A small sound classifier, trained from scratch.
Data: trained on synthesized solo parts of chorales (CocoChorales), 24.2 epochs.
Rows from block 13 of a small sound classifier, named by matrix and row number. Rows with one number belong to one channel. Each number is 128 + 32 x the weight over its row's rms, rounded and kept within 0 to 255. All counts start at 0. Numbers have three digits each.
After each channel's rows are labels from the 100 clips, of 14848, where the channel reaches its highest value: "lies over" is the class under the peak. Only what is clearly more common there than usual is listed. The data: synthesized solo parts of chorales (CocoChorales). In brackets: how many of the 100.
# convs1: first pointwise conv (model.blocks.13.convs.1.weight, 288x288x1), inputs 192-287
# convs3: second pointwise conv (model.blocks.13.convs.3.weight, 288x288x1, transposed), outputs 192-287

convs1.119:128128128128128128237128128128155163128255089128149128128128128128128128128128128128128128128128188091092128128128128128128128128128255128128128144128128128163128128104128128128128128052122085128128128128094128128128128128128128128112128128128128128034128059162091163128155128128128128128
convs3.119:128128128128128128128128192128128128128128128128128128128128128128128128128128128128128128128183128128153128128128128128128128165128128128128128128128054128128128128000128128128128255128128128128128128128128128128128128128128128128128128128128128128128178128128174128128128128150128064128
lies over: C#5 (41); F#5 (25)

convs1.187:128128128128128128039128128128034128128128128128128146121128128249128128000128128088128128128128128128128128128128128128128128128128128128124128191128128128128128128128128128128066128128128105128101128145128110128128128128128128128135145128128233128217128128111128147128128139128139128128
convs3.187:128128128139128128128129169128130219128128089116056128101128218143154128128059128128078131128128128119128128128232128128128128176128085157181128128128128179128148128128144128128190128189128128128183128128127128148153128142124128128128167128128071128128223128212128128128128183128128128192
lies over: A3 (41)

convs1.252:139189141128128128125145128128209132128214128128128178179128190068128128206114128128128128128128128128128128128128128128128128128063128128093128128128128128128128128128128100128128128128128128128152128128128128128128200128128128128128128143128087110066128128139128128128095128221128084128
convs3.252:065128128128128128128128116128098024058128128048099128128134032128152128128128128083128128128103128128049128128122128129173128128128128128128117038128150128128073128128147059128128128128128128128128065128128125128128148128113128037070128184128128072128128145064128108082128128128115128173
lies over: C#5 (41); F#5 (25)

convs1.253:128216128048128128202128138118128128128206128147128128128128128103132128164128128128112151128186087128165128128034119128128128128049128128065107128128128128080119196014111128121128128119128128128040128128099128128040128121113128128128128128128021128128128077128128128128128128225150128128
convs3.253:128169138128128128064158146204128121128101128177128128128128158128128128105128128128148128168128215128128071149123128190128128128130083160128178128128153128128128105128128180076128128128128073128150142128128192134128128128191128196128128128128128128128071128154058153214086099065087128128
lies over: C#5 (41); F#5 (25)

convs1.116:128161128157128128137192128128145128128128128128128128128128128125176128145128128128128128128128128128067128128128128128128142128074128131133150138128166128191128128128128128128212116128128128128153128128128128128128128056128128128128128128129146128128128128200128128128128128128128152128
convs3.116:088128128128128069108127128058130128088128104128128100084106128182090101112128065128128079128128097128128097110075128098128128128071072116105128128128128069128081152128117075091094128128078128128102128057098125108128090128062128103128107108100088094128128071094121080128128086091113128096
lies over: silence (91)

convs1.106:128128128128128135108128128128168128131225128128128128128128128096077128186128128128128128128117128128164128128128128106142128128067145128071128108128128162128128255128128189128128196102128086128128128128128169128128229128187128128129127133128060128031128128128128128128128128128128128111
convs3.106:128187138123133179107128128181130128140128128204179128128196160128056164128128128196209128128128193128174128120128128155134129128118128128050128145128128162097175128128095170128128128128128128130171171128123128128128128045158128210196128097155128142128085115128128128222088128128128128054
lies over: C#5 (41); F#5 (25)

convs1.194:128185113128180128128128077128005139128057128105128132137128128255134128000128144128128086128122128128128128128160128128089154128054128132143128128128131128140128128128124128128128139128128138128128125128118126128128128128128128140128128128091187143255128128184128128128128102166128101128
convs3.194:128188095128055128122128128063098068128170128128128128128128101106128128188128128128128061128128128128109088111128128139128128128075197092125105050128128128176094128128128128216128128107128128000143128128128128128128189128128128128128140128128128128150128128128128128128128128128128128128
lies over: G#4 (29)

convs1.249:128128128128128128204128128128163128128128128128128128128128128063058155255128128128128128128128128128128128128140093128128144128128253142128128078128128128128142191128128128128128128128128128128128128168128128128128128128128142128128128128128075128092175128229128128128128194128128128128
convs3.249:086129128128128128138128128128128083079092100088148107128128064128128098081128190125128140128097147128095139188128216131196198111169118093115147097190119106128101128128179097114096073128128128121099075128185186215128128128133129075128128128072090128128128161128136110102012128136128175120
lies over: C#5 (41); F#5 (25)

convs1.9:128123128128128128132128099108028128128138136128128128128080144128128128013128128128156128128128128128131148071128087128128199090128128103128148118128128128038116128128190128128128128124116128123102128106128148128128128202103128128128128128128183128172128128128048128138128167128128077128
convs3.9:128131128128128128128128057132030000128128128128136128128128128042169128025128128128128128113135106128128128128128128128128128109087128081128128128128128128128005128128128128128095128000073128128128128128128128162060180128128137128128128148128128128128128128128128128128172128128128128128
lies over: silence (87)

convs1.287:128128044128128128142128128128128128128128128128126128171076128135004120128171128128022128095128153128128128128128128128128128128128128128129128128128128128128128128128128118128128080128128128128128128135128128090128128128128181128128128128128128128090128128128128128128128128128128128128
convs3.287:128128128128128128128128128128128128128128128128063045158128128128128128128128128128172128115096085128090128105128128128128128128234128128128128128128128128197128128128128128128128128245128128128058128128128128128128128223128193104128128116128071128128128128128233128128128093128210110128
lies over: C#5 (41); F#5 (25)

convs1.32:128128128128097175169128128098179128160237139147128124128128128053090128229128128104128143083128128128128128128128128128132128128128128128159128128128108128144128128128128128128072128128128128128128173128128051128128169112128128128128128089128128128066113128128128128128128127197128128128
convs3.32:128128128128128128175083128128128128128128053128128128128128128128128128128135128128128128128128128128138128128128128128128128128132128128110128128128128128128128128128128128128128128184128128128061128186141128128128128128128128128128128128128128128064128189128128128128128118128128074252
lies over: C#5 (41); F#5 (25)

convs1.239:128128128128128106168128128111016128079128092128128128112128128255128128039128128128128065128128128162191103128079128087128128128128106128128113114058128123128128156128149128137128128128146047128153128128116128128135128128128128128067128119128161128211128161144128128128128128128128128128
convs3.239:101110128128128128128038177128128128128128128128128128197151128064128175128128040128128139101049128128128128128128170128128128128128128128128128128128128128128128128128128128128000128128128128128081128128128128128128008189239128169128128128128110128128128128088128128128128128128128021128
lies over: F3 (32)